Rows from block 2 of the image encoder of a small image captioner, named by matrix and row number. Rows with one number belong to one neuron. Each number is 128 + 24 x the weight over its row's rms, rounded and kept within 0 to 255. All counts start at 0. Numbers have three digits each. After the name is the row's rms in percent of the matrix's.
Before each neuron's rows are labels from the 100 images, of 14848, where the neuron reaches its highest value: "strongest on" is what is common among them; "place" is the part of the image that holds the peak. Only what is clearly more common there than usual is listed. The data: photos of plants and fungi (iNaturalist).
# fc1: MLP up (encoder.blocks.2.mlp.fc1.weight, 384x64), inputs 0-63
# fc2: MLP down (encoder.blocks.2.mlp.fc2.weight, 64x384, transposed), outputs 0-63

strongest on: order Asterales; family: Asteraceae
place: centre
fc1.362 110:154151146118115096121131154160142112134126138101103088108114071115114155111133102130154127115130138140099149116106162137111122067115136156113144116170180140118094141150185142117137107172115121
fc2.362 123:151191151109122115108118160138108085129143175120120126136171102107118122108141130153121094153137123137122126086132113097092146156079116105119084096115151166116148141130131119147094127083120149

strongest on: family: Asteraceae
place: top right
fc1.318 115:135164132160123159133158084132113135106149114109138152162119126182100143121127183129128138142140100148118152133155124136130221107134085117127129130150107111100120122170153137111126130154130123
fc2.318 110:130144104117106128131109125139119123073104119107105147106114128087122118083164082135131097118125129119108148113085155140155139104169141077121152130203120141123097115121107126117133090105139153

strongest on: order Caryophyllales; family: Cactaceae
place: bottom centre
fc1.307 096:125091098109182115136065125132138092122139102107137134130142107163140092125121145107168136105157155119153176125084131172093111148144125156129147136141123149100121133146117152103145136173112109
fc2.307 097:097121139119138118113125141082142145122124116182111136119116104112116118150135177129134154164159136134101117124159163111173112174134174117111135167114127116134154059130113100146102121116097100

strongest on: family: Asteraceae
place: top centre
fc1.23 119:152116111111117125154119197140146112136119150131122097188123100086147124123131113150130099151110130127150113125147114122105055119111095159081127133167157122145119121117166082121128134138124135
fc2.23 130:155133108122150118143117114161097121130091147076099123073112127094120117082124113139101090128120125127150120089102121110151122142146131126098168185098119128127132106093121108099079129097106124

strongest on: order Asterales; family: Asteraceae
place: top centre
fc1.248 102:129166140136142129133176093142155120090124163113100120169141103123124130132102170157111114158152112184164150151146136109153090144127073148086132127120152101139111124117142128127114098107153099
fc2.248 088:166142116119142148119100107107087150135102104160126113113114089120168095082129088104109105113102124153161118145140121123162131092136174075111137142173112124150147118126126141109129085119115100

strongest on: class Liliopsida
place: bottom centre
fc1.383 113:147106125111117156139191088133123173134125147134125118158095130142139193096162129113152134133134181157107092099131156143123135126161099128143113122109137125142126168148098073136115115125125117
fc2.383 100:160143123110114160111133099108102142104155100085130111141129113114140123109109140145159142132104106061145112095140141133199133134144110140128134172120145114129157085127145123154137126152145190

strongest on: order Caryophyllales
place: bottom centre
fc1.180 100:138159138132124120118143144124128135158120105099136109081096097117144169140130157104141148126165137120135171136102116138098134133124171101129172121151110123100141121117147094103118151133038157
fc2.180 101:142154148142063135167129131073156129100111087134117163150116131130103119116130115132096095111145109117162144137127107123122124109103117101131101135082083145148151077154145151132094138094127145

strongest on: order Asterales; family: Asteraceae
place: centre
fc1.160 118:117096121157113141149111110128145099142111135140082138140150109100143124124099167124124080155106115144161114128180129159084110151126165174141085105118184108111139126160106107114121099131137122
fc2.160 139:114154143100186080066103108120105160141091106138138137162139115122149118095103135123111134145135093100089091092157130126079124139122100125100119123128142157142120113119126105124145151132095100

strongest on: order Asterales; family: Asteraceae
place: centre
fc1.270 102:097100142152129116125101069106120118125124104129126133106133109126178148116045098118135090133125099125138162146161123131108106115108113165103144118132156164138150132154181151120112142121144115
fc2.270 113:150126161112099109125154113133165129138096072130130111187113096140102154122100106130155116151101136120097077128133136132112115116157145165117125132188092177142155134103108119125135135140103127