A small image captioner, trained from scratch.
Model: 32-pixel images, encoder arch convnext, encoder norm rmsnorm, encoder activation gelu, encoder depths [4, 7, 4], decoder layers 8, decoder activation gelu.
Training: soap at rate 0.0029, 25000 steps, batches of 256.
Data: 45211 training examples, 141.6 epochs.
Rows from block 8 of the image encoder of a small image captioner, named by matrix and row number. Rows with one number belong to one neuron. Each number is 128 + 32 x the weight over its row's rms, rounded and kept within 0 to 255. All counts start at 0. Numbers have three digits each. After the name is the row's rms in percent of the matrix's.
After each neuron's rows are labels from the 100 images, of 14848, where the neuron reaches its highest value: "top examples" is what is common among them. Only what is clearly more common there than usual is listed. The data: photos of plants and fungi (iNaturalist).
# fc1: MLP up (encoder.blocks.8.mlp.fc1.weight, 768x128), inputs 64-127
# fc2: MLP down (encoder.blocks.8.mlp.fc2.weight, 128x768, transposed), outputs 64-127

fc1.376 099:149120185109152152138122158125170141165165142155100160107089174169165145132157122114139106174131128106073128162145120121106078156124177185150115143107124090140113153099193128180144161152126153
fc2.376 104:084122164106178133137124106074139148110107169131109169103147113155126171148187144130192114169135164087131162164119182124177141128153151192091089132170063154100074104108162067141134128147157093
top examples: kingdom Fungi

fc1.643 099:157138086211113126105116111104050091123123130145149079083092108098147148108126108102090106114155137066163088083086145109165175111148069128127187153111136105095122191108128110144136148131144119
fc2.643 102:109171209155145162182126130167169102145111140179104114053201122127129149141162141148108168103150153110089170131133177057113118077223131107153126169112179109151112114133126152116166127133105162
top examples: order Lamiales; family: Lamiaceae

fc1.654 099:124089078092103143095136178167163159147128119120113098111097117095117065168083086086142111160105089134157131138114156108148098133067112114153160075127158133090108118142193121168114192127102074
fc2.654 116:167135082138141075146110131170137113209079110174140139140099136110116145154100161113143130136124210081171118181134127164092117116140181115126079152154107165150176131145142057115103122113118166
top examples: kingdom Fungi; phylum Basidiomycota; class Agaricomycetes

fc1.190 103:072083095109180073135098104111149177114146208088106084152075130107129090127133152102171120094154156117179143100152103091059144139132124151151102088126164162118083109135073158157080097081149154
fc2.190 087:196178179118111096145090148144131086166151104109180096116124061077173172089118126124087101085128100115164097153053138179162098117074098106122134120102111137117132153049147128171111158153125149
top examples: order Asterales; family: Asteraceae

fc1.506 101:121136148161154179173149128152156072106141136133159134076086135118147140181057118134105085152062182101066109095120174155066131146119119133102136121070140089140155154038128157052126138121204078
fc2.506 102:087148127142098096150169168106164148184147140151131117140098169114115154144170177109154158079179100136116137165107124110114101146147130163148169142127164126153122201126156135121121171176122172
top examples: order Fabales; family: Fabaceae

fc1.731 093:128127198163103109111139106112176126122182150110124146075103126152112112114112126077118115156104148096167167083116130127120159124113109120097152101172141119182157059152025124103129091103142116
fc2.731 095:193125142181126128146088164138085101133178120173149169153143099147166112163142121080124110162155129139042079100136150121066112185125160141155141119159133136089191152177130165117104085108195099
top examples: order Asterales; family: Asteraceae

fc1.630 098:125087137108099116153109080103119147133144097216102178133146141093054105094099094115146100159133154107140069143137130090112141101137162126165122098119166159140140047154175134116110155146169179
fc2.630 094:151162146130092135059063095092082170189164131087148148131119091149143134144103134170095105075126059071103110140188139112126149133137157098138092099177135147058092147127116127169108119091091120
top examples: family: Asteraceae

fc1.681 095:106097157075125186083108165098086121123098134095150189116144093159070100169124124115095129114091138210185175134074082197149048160129108123135143116175172129128136184101112162137112113158180100
fc2.681 096:118126147104104178096097154119099111124150166164130142088116112105086165162153173164074134151069115114128130184089120049136137115108116099140111141175142096097131140112103101143126173073109180
top examples: order Fabales; family: Fabaceae

fc1.417 099:101038187086128181183106112103141083064111111188085174131150144079089174095147179171128132120140117152126147126202143139150103111092114112144140117179094138130115139149133185156148158138140142
fc2.417 090:130156167110140126131107140140131086147109149151155088110129125086126159181161097134132097159081114064124133116097078138185199141083129099165155086171112054174126158119130130090139083100161095
top examples: order Lamiales

fc1.298 093:109091124060148104106115084107156192036075115142135145160118178100133089131087116174142104177167154093097071131140173118086135168061128121093126172105176138109112100119147128084116132109126089
fc2.298 103:131170152127113091116138099145122152153097111086170155204105158096104049139083121137124157145138096116220092125122134175168125112120114137142068143146115155119122132122131099145167113086129086
top examples: class Liliopsida

fc1.331 094:168149117119107118131156135152105155125145100127145109116179152141113165118113116120203048162157148143123108078143133126161144150161154178123181065067098124088112170143132133129109086069173105
fc2.331 098:152107141177126153092075146115127156083175141143161153092109157142184118062127118141139138174151154165159152134158177067091092104155172135147126155063118111109078092112106057133123100116142097
top examples: order Asterales; family: Asteraceae

fc1.271 097:136109172145143097142094197149079082103175090123126110106107135190111111103104138102155129177073105152152100135095093106105135122104200161118083150131105186114119133139113135075144156123126150
fc2.271 101:188122116137062122148139120151101126131101079158104101164123041105103156127123127146163074035152181114139142080124127155120169166110148118081132181131094156105124144127117168172122169104130176
top examples: order Asparagales; family: Asparagaceae; text has "yucca"

fc1.762 093:099170186130083076146134112084125107066125140079092112119167102171120117111138074154109142154099152122136135192182127148127094098105119083092113118136155161147143097066096136151135171070106170
fc2.762 095:092097127090144154132187171112159148141136106129123150088138074143128185147100115134162188129126012141135116081098111202119124081104079174131123187101096161136170173070183106102123108144146141
top examples: class Liliopsida

fc1.411 101:200107139094165153097134078088109137094121108113106111128130076127169084195176152142094139153061151132148203098138111183148151103132145117134101147122171094123148117156122138133141118088120137
fc2.411 099:084082155151161138106126187127142108130170150128136157114115060111135162127128129169144090141108110166092157158154147128082191121139163172064124087076158124136112106178100183158229115107147128
top examples: order Asterales; family: Asteraceae

fc1.13 103:140069155095114094131113141078131130157134154149160112135165088135166123108139127058133131241143146185120159103167120146164178123128144132087113120105055095083115104167107145101093139172167118
fc2.13 100:119135137125128178143171108119140091078155107153156137121147108142180143075192212101076137093095102129079171121155118062172126117171123128124177162125126140107127142084063119133136135177077131
top examples: order Asterales; family: Asteraceae

fc1.172 090:119090151061171134049159100176124144073135153154097126116087121127111188067111101126174154142104115135153096131083139118132089134072120131167054196137102154134158093158124113182136137098140132
fc2.172 098:064088132152166088097143086185122179140202137085187157087137154108124059126095157114093125121063098102119139122058134134129087097071108163150081146085147176132118124153163117097133176174099129
top examples: class Liliopsida

fc1.226 095:198172134145128053097114144132059094177101148180133142136118137079148119145147153115152124091159103144151166077084135162106087147081103099131108113153129161067163120127129131147184149121091142
fc2.226 099:190161119118152110120134168095132139109179113107135151114165089110145174107143104155081129067170126107139132123134112078159064113198149168155141150136178138180111099161108254110116143163104133
top examples: order Lamiales

fc1.631 105:117110199166155143136070098158139104156153147151105115161164158091123096084142176108117101176186101107146099126102114111159120104129176178084086086138105180148110150132120132047150130160118099
fc2.631 111:141145135132098118123145128124132191109167087073106145043055087141153165105090164106188154159132152180146115127128136174086140112161137095103171117159123132155109151161134187143123088118144173
top examples: order Lamiales

fc1.737 098:162104108195062088092134128159159108144112156105142128146113083146157096098181127137143189136064108086132058099161167075122139091123144113160165148160084100130099147164129137118120091110119113
fc2.737 096:111151101167145093159089169152151100135123135125113139108147101185125085098161153096164130135097144143127145160085121178108130157111096137104128086157179115140102123126210131122121107169150098
top examples: order Asterales; family: Asteraceae

fc1.435 101:135128110132160146150161124135113146138116125099063155172123134123099107148130092115110167165166125110130143125163147152151160133100137108096132115117132114107164096121073108165111125144195172
fc2.435 103:210147142114094174104108123098138129130151064136108146117114125138145161136150118125172110128176105128126159148105090126098167134127154117163149141121151129164108188148160132156127151173153174
top examples: class Liliopsida

fc1.513 100:105065054173093150137104108102179192123146146149094099087118112132092081142102155096129162096119138138100094097049098100176131157131115118174122176122154138123151098162091108120093094066090130
fc2.513 104:176161147176159116153089122169140121116146153099117162150048128113141094074153139165111138114121129123130159160115162119151084129123106158144131142146153138125104135138145115124063177148182136
top examples: class Liliopsida

fc1.511 098:135110139095071088128139164118117134203172121170107154106091084130152037096154106147105085145122166165170101084092065127170100129134097170164094149209136111136129074107128142110120105106169127
fc2.511 100:129141138102161065162163063165163139073115052129118161149121117106115081134162185107117074157102144144170116148161112086207104117081162127138103175116145111081063129149166089167122090153079074
top examples: order Caryophyllales

fc1.677 091:116112092116185162190119105207115081145101155129130161151148107098188131086163162122125122087106162156088087115098104134114148160140173111146059143167136089114196119084131103149157113156100120
fc2.677 095:116148148157132115088123116126156079104146163176100117134135122113089156109176171135123140123160154179184118160134127116147138144074068146094128120110185155136140168145103148097119142106172134
top examples: order Lamiales

fc1.311 099:178066131162138146133136134119157189148162102133148141118117146170164100136131137078125140192128153092234126121075139117149089115099147103108147190193123124104152143093129173108136115130147097
fc2.311 094:113163152109056162126138146143155151127123137134158089144114135168149073125113113085094091177116127162134083114159117156120203175074180178161122100100129132144165145118155151106148089102099230
top examples: class Liliopsida

fc1.31 103:072110151124077080104131102176175112076163140145081118113135149129109174156080190112090088119222157130102099118150202097164116133093098127184120151106120150098095107138127095148147089109146179
fc2.31 097:098115102025058123127122087075156123063028111088136095044120191097104125094127139090129103142090169080111117146107138110107106103143086078086087147183108153149145138110102123147128093126105148
top examples: class Liliopsida