Rows from block 5 of the image encoder of a small image captioner, named by matrix and row number. Rows with one number belong to one neuron. Each number is 500 + 40 x the weight over its row's rms, rounded and kept within 0 to 999. All counts start at 0. Numbers have three digits each.
Before each neuron's rows are labels from the 100 images, of 14848, where the neuron reaches its highest value: "top examples" is what is common among them. Only what is clearly more common there than usual is listed. The data: photos of plants and fungi (iNaturalist).
# fc1: MLP up (encoder.blocks.5.mlp.fc1.weight, 768x128), inputs 0-127
# fc2: MLP down (encoder.blocks.5.mlp.fc2.weight, 128x768, transposed), outputs 0-127

top examples: order Lamiales
fc1.161:482516453473538494549533429486516557501498540455474510456573475513530438486508515484517522544533469500518481571532507445489455464485557487483556508490463479546467548486544499503522501552454506426529537452447515445575472541467539620454476512600456521549531447514539539540537536459484547545482574521520440415523525533490570483512468504536465525576572557564521509493499488503501450547504
fc2.161:572424499467442547483542493542408432465460444509453486496481485507523468450560511466444446462546630518519458492523485455483515620497514589492500539498559467496465404521452532484490506517489445526534542493493471444444477492567496517539460546547482505496533499495537476497550512554529501503504491467432479513473475553500503510532472559527557503507531511477496532588509500440450450492505

top examples: order Asterales; family: Asteraceae
fc1.35:506504516495462518490543495534551476505485532516467509495429521496455520544483570479529527505519439449507464523492523484548408597479488486505546444586531482515542565455447539467512524513535550458524506472485521555553540500436500569537471500523426464543546527475447483531573449570440475582490478502461497462507596475551484465458537441512460496524567451494535597503473472486528478440520
fc2.35:533526503477531518530609529542580465469519454477507488517531531545461520496536520472540552558568530485566525543477506536510509511484468526493498483519521510570442468437501481550601467475475469501482491527463481522507496474455531509470439553435486443459489479526456514541492515512477418480484442528410484518541491601479497444580456540464470486508441468508535506465468388521455553571466

top examples: order Asterales; family: Asteraceae
fc1.287:496536425529458521501537498522572509430535413485511504535510542465539559424496526433502484484467535481445569491462479518494483453476471446503536469522465534437488412465537487523459543502508463423524608492554467457549555433512509457488533435549510483496441574550512522493540473492456426516471464545559492499533450544497473543502449499483524503481619485497466536506550533521511504497476
fc2.287:472487486520530511460466473507518529469545553487503453512490547439440479503552520414505506525511563508440508424489550502509420424455563547481522477475517574521532523548526501526530531543533477513538546521484500520507454527537459435556489502483556616502465510530514488544509540527479525491479502585551437420509431479464499469564468462563534538554536456501528549454591435520516471514451

top examples: kingdom Fungi
fc1.228:474501511471521535556473485468530542505468621403459527477510480452553502572502491516559532483541497505508451448502563563503509499527446440505459501473456502497521480561461456403541577488478552501480487575492487528541424532508582498452512521510544486485494457514516486484475497553505515531513499552449594486441568456514527508506526491494481471522429385429464494488524535461495458523531
fc2.228:506523566443568506545415497543466544413470499483581469455440510484476476524574534487515556496488501572520518530533539435533528457528572518588472450453495516515521548488468403533517508563555513459502497505491531492504503438446561509531552485503453519514388514510521488504494451538472509487428541557455483514495506571503411517486516506466542554489479494515455432492486523533496455520457

top examples: order Caryophyllales
fc1.307:453491472585530478550512550511529531540480479521471520497478521472497631510540514508544481511457433476523507566523507479457484377438533546481554511490485542483390483492452541473487568617561521498454491436507438486525503477507513485476495556511451509531487461521463474513513527489464489478429498521531510492391485531424572520509542510519538456522527449496520437497462516501514523479543
fc2.307:507508561549471453508494483514475498478519518608439450508498521452475451466456478561533517493543428486518475533482499459499500523464462493559482536515498473558541505464478487443425423464517471514526494547510531518531507489541500495480505477414527448505485475604536576442537516477549468481496461446568464461525444441528501556395484513566479529526496527456555532477534416586563497472503

top examples: family: Asteraceae
fc1.393:499455468479541492358517516457479488486508487386482502499508525455534444508471477462455504497541485512493459465535489531511467509520530609501515514471480454575477500497516451553454491538484483510511404535420570538483500500567563480428433577523512524461561481550528447493530536561480549538540475557511471505456510481503429496440493516434518444511493496471490492516454543468571485496518
fc2.393:527539503522497445478571498498451535473462483555526528566517486513499430559577538554528551504471506490564450448387486481526556499561515478484496476493501472478463430404462467466566552479462463476534541552548528501534569502518484478490523542473463515581489482477586497467468497485526503486440518490466509527559623491510549451518498446505520572519461461514502509490533460489568517499445

top examples: order Caryophyllales
fc1.343:494433571549570511534451517480502501519519502536472523517497505517502476519461504486473545539474471546486592554494372489506568414524578553575444582483489452477490440508454484515446478485538524455419476497473509499512552524487532560475489463491528458497497538558515504504503488449399516547535523519491492514557540483524459521530502472472523536495524462500543532481452499472490522647520
fc2.343:504454579527545494407484501476465463550534473405476471505465533499548464494446475490538512519575576509516540453555438553479428522497582503550528502490492556485552453494481546504474485502422552501502533517476555567466508512520580501508530456463423461476519516460504460450524472517545559496448465584521545594512503467521495484523516524534469454434453471501552547496468463498562492531523

top examples: order Asterales; family: Asteraceae
fc1.511:457540519445462468510510525495489487483491576531505500517550545540523438578477443520448503496556487509487562532450479434542484499458448505509466488476476554569471474496489510569466478544534517451458426451557450459570462468453566496500470557586461508554566515465416448490451541516506456499471466538462477519437543522435518460524472503561528496598520520508535487431534529550457514504478
fc2.511:545486565463495507515482452493523498486551494513510468518494444545501474591511477548514496539580531472540483492433509456448505477481535498487555492601534546580477526436429521497410474541416534464463520514474479449498468502559498567536536486501590454491506490485497548509532442486492499424528556459450472465486550554433549451463462528545501486534456575516462566504485482524525481484422

top examples: order Asterales; family: Asteraceae
fc1.362:470546416437439523458571518465574525536446502454541543445570484480455452525476515625504436496527488490442484463478559485504431445502473410498475508534502626540498450477460508513540525472422456520496451546502466443554461479485507495515496516495457495454518470503492514474517488532473491559496489505444505503484472523450503507569471476430516509491486496473432466519463442543460444494464
fc2.362:531437509549505548537530481472500545549551551501491473565525540509473478466448564494542572571508485551485551433582496557542450498458497533495459570531489528580510496528459457571468478407429471500503484528480537461467480434511506544463540515460468528452465604520506546451535527525517480528486496522474517539570491484465498469462492552517483406437475535473456504462538491489531433545497

top examples: family: Asteraceae
fc1.452:482463517489480551383530497506525490481529508514538479464577505507475448539456598510441520514511504471510500541461498481528483458439458495458490482433523446559498453478519515481494462429492447470485399478475464516486463506432514492518528537493514553460470431498463617577496516568442458542474492517439514514461531484416514529508544569501529474437451475543479462479515480554457539426505
fc2.452:464511540470478544474528504466557515551487490448478524568539511454435531558433505420455544499509486478526490478500524523517519539506490464546471526490446572454505482473543510504514511550539560488516499433573588524578580581565509517454530502508470561490490535477447497497511524551485500444471534468544496445495486544450542519448445454438486429486532532453530472491504523601478568583529

top examples: order Asterales; family: Asteraceae
fc1.557:562522507472525515486556414464579535551447536499521406490516412544535496518600522490491485484446460536447560493460597535505496517490513522507488487510542486530480473465452486527561469517511446456477435497509570511482444509614491529487538479551571495495487470459482487572509483550456470533491469530508528461502501532415473617508498446551507491537530477491513489495521492563473446496503
fc2.557:422478498600554442540455563445511509498464488550536490444517473511506501467519467493421472521513459501498500566502468426536496546512475555492526485491419487545499570535518502523520555476453506528461518518474548509501494454562535594518504558566467563441465518501472527518484458545537511454533365539565532497501506525471466527521566538505574455482555499526518561484478544461507515530457

top examples: order Asterales; family: Asteraceae
fc1.582:449442519549492477401474514522535450490397536589496536494468478547487473532462504473473513488517494493470461504540513553505487466495520481448480529509577460524538452496446524557472495528495457523483513498511476575597482507533507512547492492453522508473520411481485622532455555485495474536468483521554520545423519472459490546480527543580474513526520504462552450407502469560538564474444
fc2.582:561556447534508468464393444518505570480480579501417472508520496490492533500537489468529456555482442471535489479482540475479481453439474563427514437499523538463559499537543473432494454545518461505499531477475465477463548509527420501438565518455441536562472448551432489476481464492523536546478437541491481477543510514416500436514543537524434495528503490446482469531547518423482530519521

top examples: kingdom Fungi
fc1.22:476486446429503503496579460448525516533516522509498551502523501514524507533477501442515553485478556507491534552487471508501511546488497546501510484491560454502456462419415511544553450506475545443457505500483516494506435431479529493483550584551485549485554504505519530481539546543424409427523550523490455490436531457569526511498560578577500525477410517594539484512444522455549474481479
fc2.22:526477535441522531504512534494531499425512546484582512499504525497527476489567547497505531540459598445518460473470481474475533481535502474526507473518460457528438465509495535459536525473522519512473550539514478533504477567607539466524453531539495539435485451504494591482545502551542502467483525536455522441523518424606484521401460573454538506475511444514388467548501480471501545540529

top examples: order Caryophyllales; family: Cactaceae; text has "cactus"
fc1.543:490495438462491443593482467479541493541575544501484452536473550546465447529471531476536433487503536515521525496485495468540470501529546552436488451528473553454472429553626522451506525504487521470440537489495550516500508487431489512490456491465520463594476547497438429507535574492531454506464509415510525482479559426438444447508508457451465511533475585495473487513494510493547482482533
fc2.543:543547497483435541565511501496432498440451570528490483465504468488473538517530460486534486554506520481508452541457519488518476475441452505548457475545463496542521507495474496503550514537518461423553471509481490527468460553564479513454503429547511485530482448517530421464521546522471457538486502513574509482488520460529589559556527438507518431492495489415628469436447526510524436406512

top examples: order Asterales; family: Asteraceae
fc1.272:467472466506486526508542432487527508444472464535518521552509501467577543515521487507557446597563495461591516458468527484512449517488533505501506570493480560395516542531530467534483446513549463485476502459552461512541479434522531508475479555445473438475477569497527520547479491478505545529512543569530519470478467580548443543502601473464518543503556506458551536486439562534540525437488
fc2.272:414540561470512568449445463570521469484474582463545465522485556438512505508431457464391519541519523536495504541552431494516544495517466509509514494461535472454554519411492515431470553475476515490559551548502400553508463531520436416442520452507477474529514499500517504440534565521514516482527443493494468507491494546444512522501512515501507540468554554492478451451448504485505541527561

top examples: order Lamiales; family: Lamiaceae
fc1.206:436504496507504496542455470546519464516557468576525468511472543451446425452510460552498472497529596457497476460489490490464532535514462463533517505536524469539474482513415475477553515570488583511438460501556521551519519525501553479475497532510366503567450493522544528462514582439427434503486512491539489513552481441442500478487537549594503538502528539540533545520464447527479502503511
fc2.206:542513409513537505497507473562574512503483519501524501423550461510544551549518486559523467526559489559462420506510520488489522501427552470510523438474559441546553526474456459611446496518508474504541574498512506480431507531507457501472531520449451452501550544445479467538531516518505465477514510493454462475543560517567481488462519514519471421602523523522571488545476516499428480538434

top examples: order Lamiales
fc1.215:525506523547536530510442567472532593471453463506526464503478521481551500571488502477425483546533404470534419463478478484420458536564491530545591527527574457460479504514482414509531556528461462487525500492501514498516507540488503517499508502535496499531514514544504506560416498424453421436512483472507453510526494551457522461551511522548491406479435460583467516550535458483527510515499
fc2.215:427510478505487594536516446365487469506550504520407504491499460526510502490484526523536518514514508520502466470488559505448496523424458494561559560431551402521497604477533534487522535559451533474523550500499548468558495559440470548466523506483525554448558492488489468438507448536540466505468516507531435464464580506529530501516498478516528523493547526568493502537527472533448532471479

top examples: order Asterales; family: Asteraceae
fc1.239:513458540570454440497508594461500472513520529513545500493462517490487500527479499510456403521496488468473523470496546513566530531449501527506533490474536439587510486427528457411480487531523559455474460519549509458503506488511516486495453477526536525513539478504593483504500491411525533464468539508473453547451453482544540549550509473565537516512417453474484409437440557526562532521406
fc2.239:445549489415575519517525501475538500406486441458514426541540427508504427509557509430470519557427553574538562484543475492478398465516502567520459505514508501472491535524550475476424484469496499520446538504505490503522559519479459446520562560530479515430446473548461524520514525503486521481489494496535562416522515543521480444448465485561512487513440453537498479543526511471456542500466

top examples: order Asparagales; family: Asparagaceae; text has "yucca"
fc1.383:507456484503453543529544509474517502448533498569509511528495522514508581533518509487529472558509459433518494529522498493485420503476548501574363495535523485427497491570429539408519471497449559482405486547497521516529511455469583455490462564524430542446455422490494556542537484474478484519515544514454526515520531591449479471539472508495485510527450488451554487487497503494544438477506
fc2.383:553533473470547497510500568504487459534549595448521487462478551487475495548555593505453511471469529515514446570535448553471514451531460513483441500386516488528467509470556514531586473512442523453494482511481465515460519498496479510480455419516491490545499477464513505421479481518538453460586490465545475436459485486479477441493521504533504508594504506415567568492528466557562468518482

top examples: order Asterales; family: Asteraceae
fc1.78:533496456535559584493523451487529469539534514529493534495495441455493468511576591420492467511491486410519508556453491529511558563469502503525555488502424466442484418457537560474495602498547412497468611510457446451487488469512528497526503519459513577467465533548500483445428461483452490528485552502520473473476463504498490502547499509504569463496523534474445510542535467535540508494516
fc2.78:475545492489483500497538446532465497538506435527510489514465566577585565465508465448481438537475527558539520515513462426515515449492511468604562487467449509541492494462513491454482531475509543461455475491518538461406480508446514414502404491482460517495484405558464499544462474451473493459491591550467506442479503479450564533503497502572531503535539477499550475477546468507523552447482

top examples: order Caryophyllales; family: Cactaceae
fc1.3:466575509502492529536494544497523517525523505513411555601525557511455551543420458453502515539537511515474517497497470450559421548508464498483498574485470435522429481511428500515493529500546480446564491492547479523532439512536511545463509437560485490440496503440484500462497522488559453440470569500394551504505448436467519504482594519495538507524516476520505491474515554434567517503463
fc2.3:516570580575503520535467507502457522454517488511508573440463413504571506420458446497496446531458474471509512490526496488488538539500558541482478553496505437524519531560476415531507550412485459468493538466493510491553511505456480546453430516556520488485470463443482524506546514512537515532512489561448593458483446475551498593493498525544554416539534480521448458509441470545514471485517

top examples: order Lamiales
fc1.683:490515483506491495535552524539542472511541419479440449529513478474481468533420517491448491545540554398470527513555459478462425475614498486544515497500570477453454484494491488505522526545501450520516538477521481570433492559483482512501438565488480517508546458442414555436529468468522574504554491494541409446485526531520516497544530481488459423544538467434465519526457456501485488469468
fc2.683:446475511551460528506530545457529509546496461467506476461537482455437457495466516504509501484462510482501536541550525481513500490495470443477521447535448481514526438574456497571498465505426526474511476535558560455446480540491479565480554503436524521488518513473564523522493470543523579461453497462514447507525563383462583500491543471500475528553475558506551460501452403481420438588532

top examples: order Caryophyllales; family: Cactaceae; text has "cactus"
fc1.23:445514504581544467511477531529501489520551509575466456612479501570441513514450475443466476521478499526448444555474566513493533508537446523524482435517496520496455450469527564495494549451487489466449483430572494494485541448496428536511476490505416443435495491503514510516425517502514488528489520451476476474496455520533544451494421458429503482496568505456522474567465520423469535562433
fc2.23:487467554509432484395510526547471472442451539445476521580514443503441531485564457515510458510514506515507488518450586545447519548610499470481483533464480523542472498558540489516509570460529433493543471439491481518535471480549539454492482497495470455523510511561480471476560601518546508510457478510612435509534503544478505504536467434518527442480448502509477476546527457493489492577508

top examples: order Asterales; family: Asteraceae
fc1.743:491474535499529543458482508512563510449494558489465462481513477416457368460482494506561584501479537483459527517490538429515516596603486440478550438542566499497464556450525450487504476536511519507524432491461496583487507430499497520488539509474449549520548530445478517519540522492516458477519536564480540468506483520408469524472491481436553495502512482567520528477484534534455450472453
fc2.743:447515498427601454557448530512500466443441455541476498502442490520487499447482460526491528491469517474405528504437474561463483530431482472504521489411451471577470453557519505509542486493476522486492494516593513502527525570477528555522563529544504477504460516528498440515490531456539513419486504558533437489500505462503426532500510461600554468510463480506476474484450535487510614481517

top examples: phylum Basidiomycota; class Agaricomycetes; order Polyporales
fc1.472:440524456513472462478462461571520500526488471554497523485509563528498492529464500526432564497527489537550421550553488484564479488489473498486453492481509544452560457471550436549460583513479538542429475503519511485498508453466586594489505560495488515476496446444488469484530483550469421533508561501411518552514461484491469511448550528474560539508460565434550465474477475504429554569481
fc2.472:543485494460418495576444455558544465479519438466430492530513466534460570511528484546484462530501498534508533477461460480518510591511512554507526495516513554471512499538431467434477507530471491458565450511533471567491483436499501502480482455602532529505540477535490489524477479527501420484529518541477483547463510481614527595505434524537449496504547519608476580551472477487493508520472

top examples: order Asterales; family: Asteraceae
fc1.483:539395558512508495524500499553568438478458479497488508414463475387473451560479454521461435574430524568466459438489497495555472512499432521475569492519504467521541503486507465541570529452567513535495518520425520490475430524562527484448480478517551538468448516548485488496493448460487502461498516437521484517485503552483502507448504490547459532488549447451539547489531543457423539483506
fc2.483:427522487541477536487485578496441527510505554547454496424499527457527509532553492458461489504548529553430508455430555537493544627490484426430506527527519461434467478515530508485465536514536557539539465565471501471491469530499537538482516513495454480475456526523481524536467508423490502536563458432514488498536502474459449476506566490530550582496443503523539590516510463449425545524528

top examples: family: Asteraceae
fc1.664:558434539507511466463533457470513491486459448548492473511445438464465460504492519532534547470515514535527516449416557511486500527449473533498456539539561503533457394479455583478467527522490489507419498515488492488470512567533500478477476595480543507496487504498480525459581547575479490550446525512491514548520499490372425514443543463469441442534540453495517504536458505533473490570551
fc2.664:476458541545455440481477563422452460530548430523531548454490515492410484503546585563536500515472531500447479556526524450518511527561446499542510529547548524537490496521467534564527483501501462556449554492463561496489485510535518544472560519494545585526512529432500533484458458488508541487543440476502488467452436533491505532448494437542547555496506539498522506601507547465488550405513

top examples: order Lamiales; family: Lamiaceae
fc1.31:471509477525559485545483553441519501437518522467510448568557515461599472468513469525489490534537426531466540533542516444535470434506480511482494537489502511493558536456494507416531534494482477480537510469496556518517473526521538515547577606531534452517482531622480467441440582474480537500533482538538526511497477501484512516491513500621503465465492506528610556475495491517445537491528
fc2.31:512492525464468498505435467500535485485506483477458476477551532491454497509552450483551452477490508472557521559402491495459548474488449517462490598412485537561444543438507486519468510529476485552554557510439465500563464468500553527504508550510534500467531500467557520492513457500502466510504472504432564529544524501469397464446554626581495546484508542532557472518447456539500560515480

top examples: order Caryophyllales
fc1.257:480518535503502506483541478427548478506522537483579497550520483560517543499508515511521484470442486557533505483459532579512534516505499449528431486549498533508400548399448506434500489565437525503428530413514477551504456528491487499507547513485519476504481487477532503507480456512513523461472487381532550591401567443525501422498429563520536525522563528497492482469484487499494505451537
fc2.257:499561572456578484495550506448470493497526514493521472528502521512526548503480454488463467454499553474553443543438473535483521490433442470410510464538483483478586530519467480507495469517529564458469447514404462507493430557431475412489455521484496470450514480474500418531483500490448474544504511454441423600529484512494488543551482483423506495440569542484501554521505517513473478462450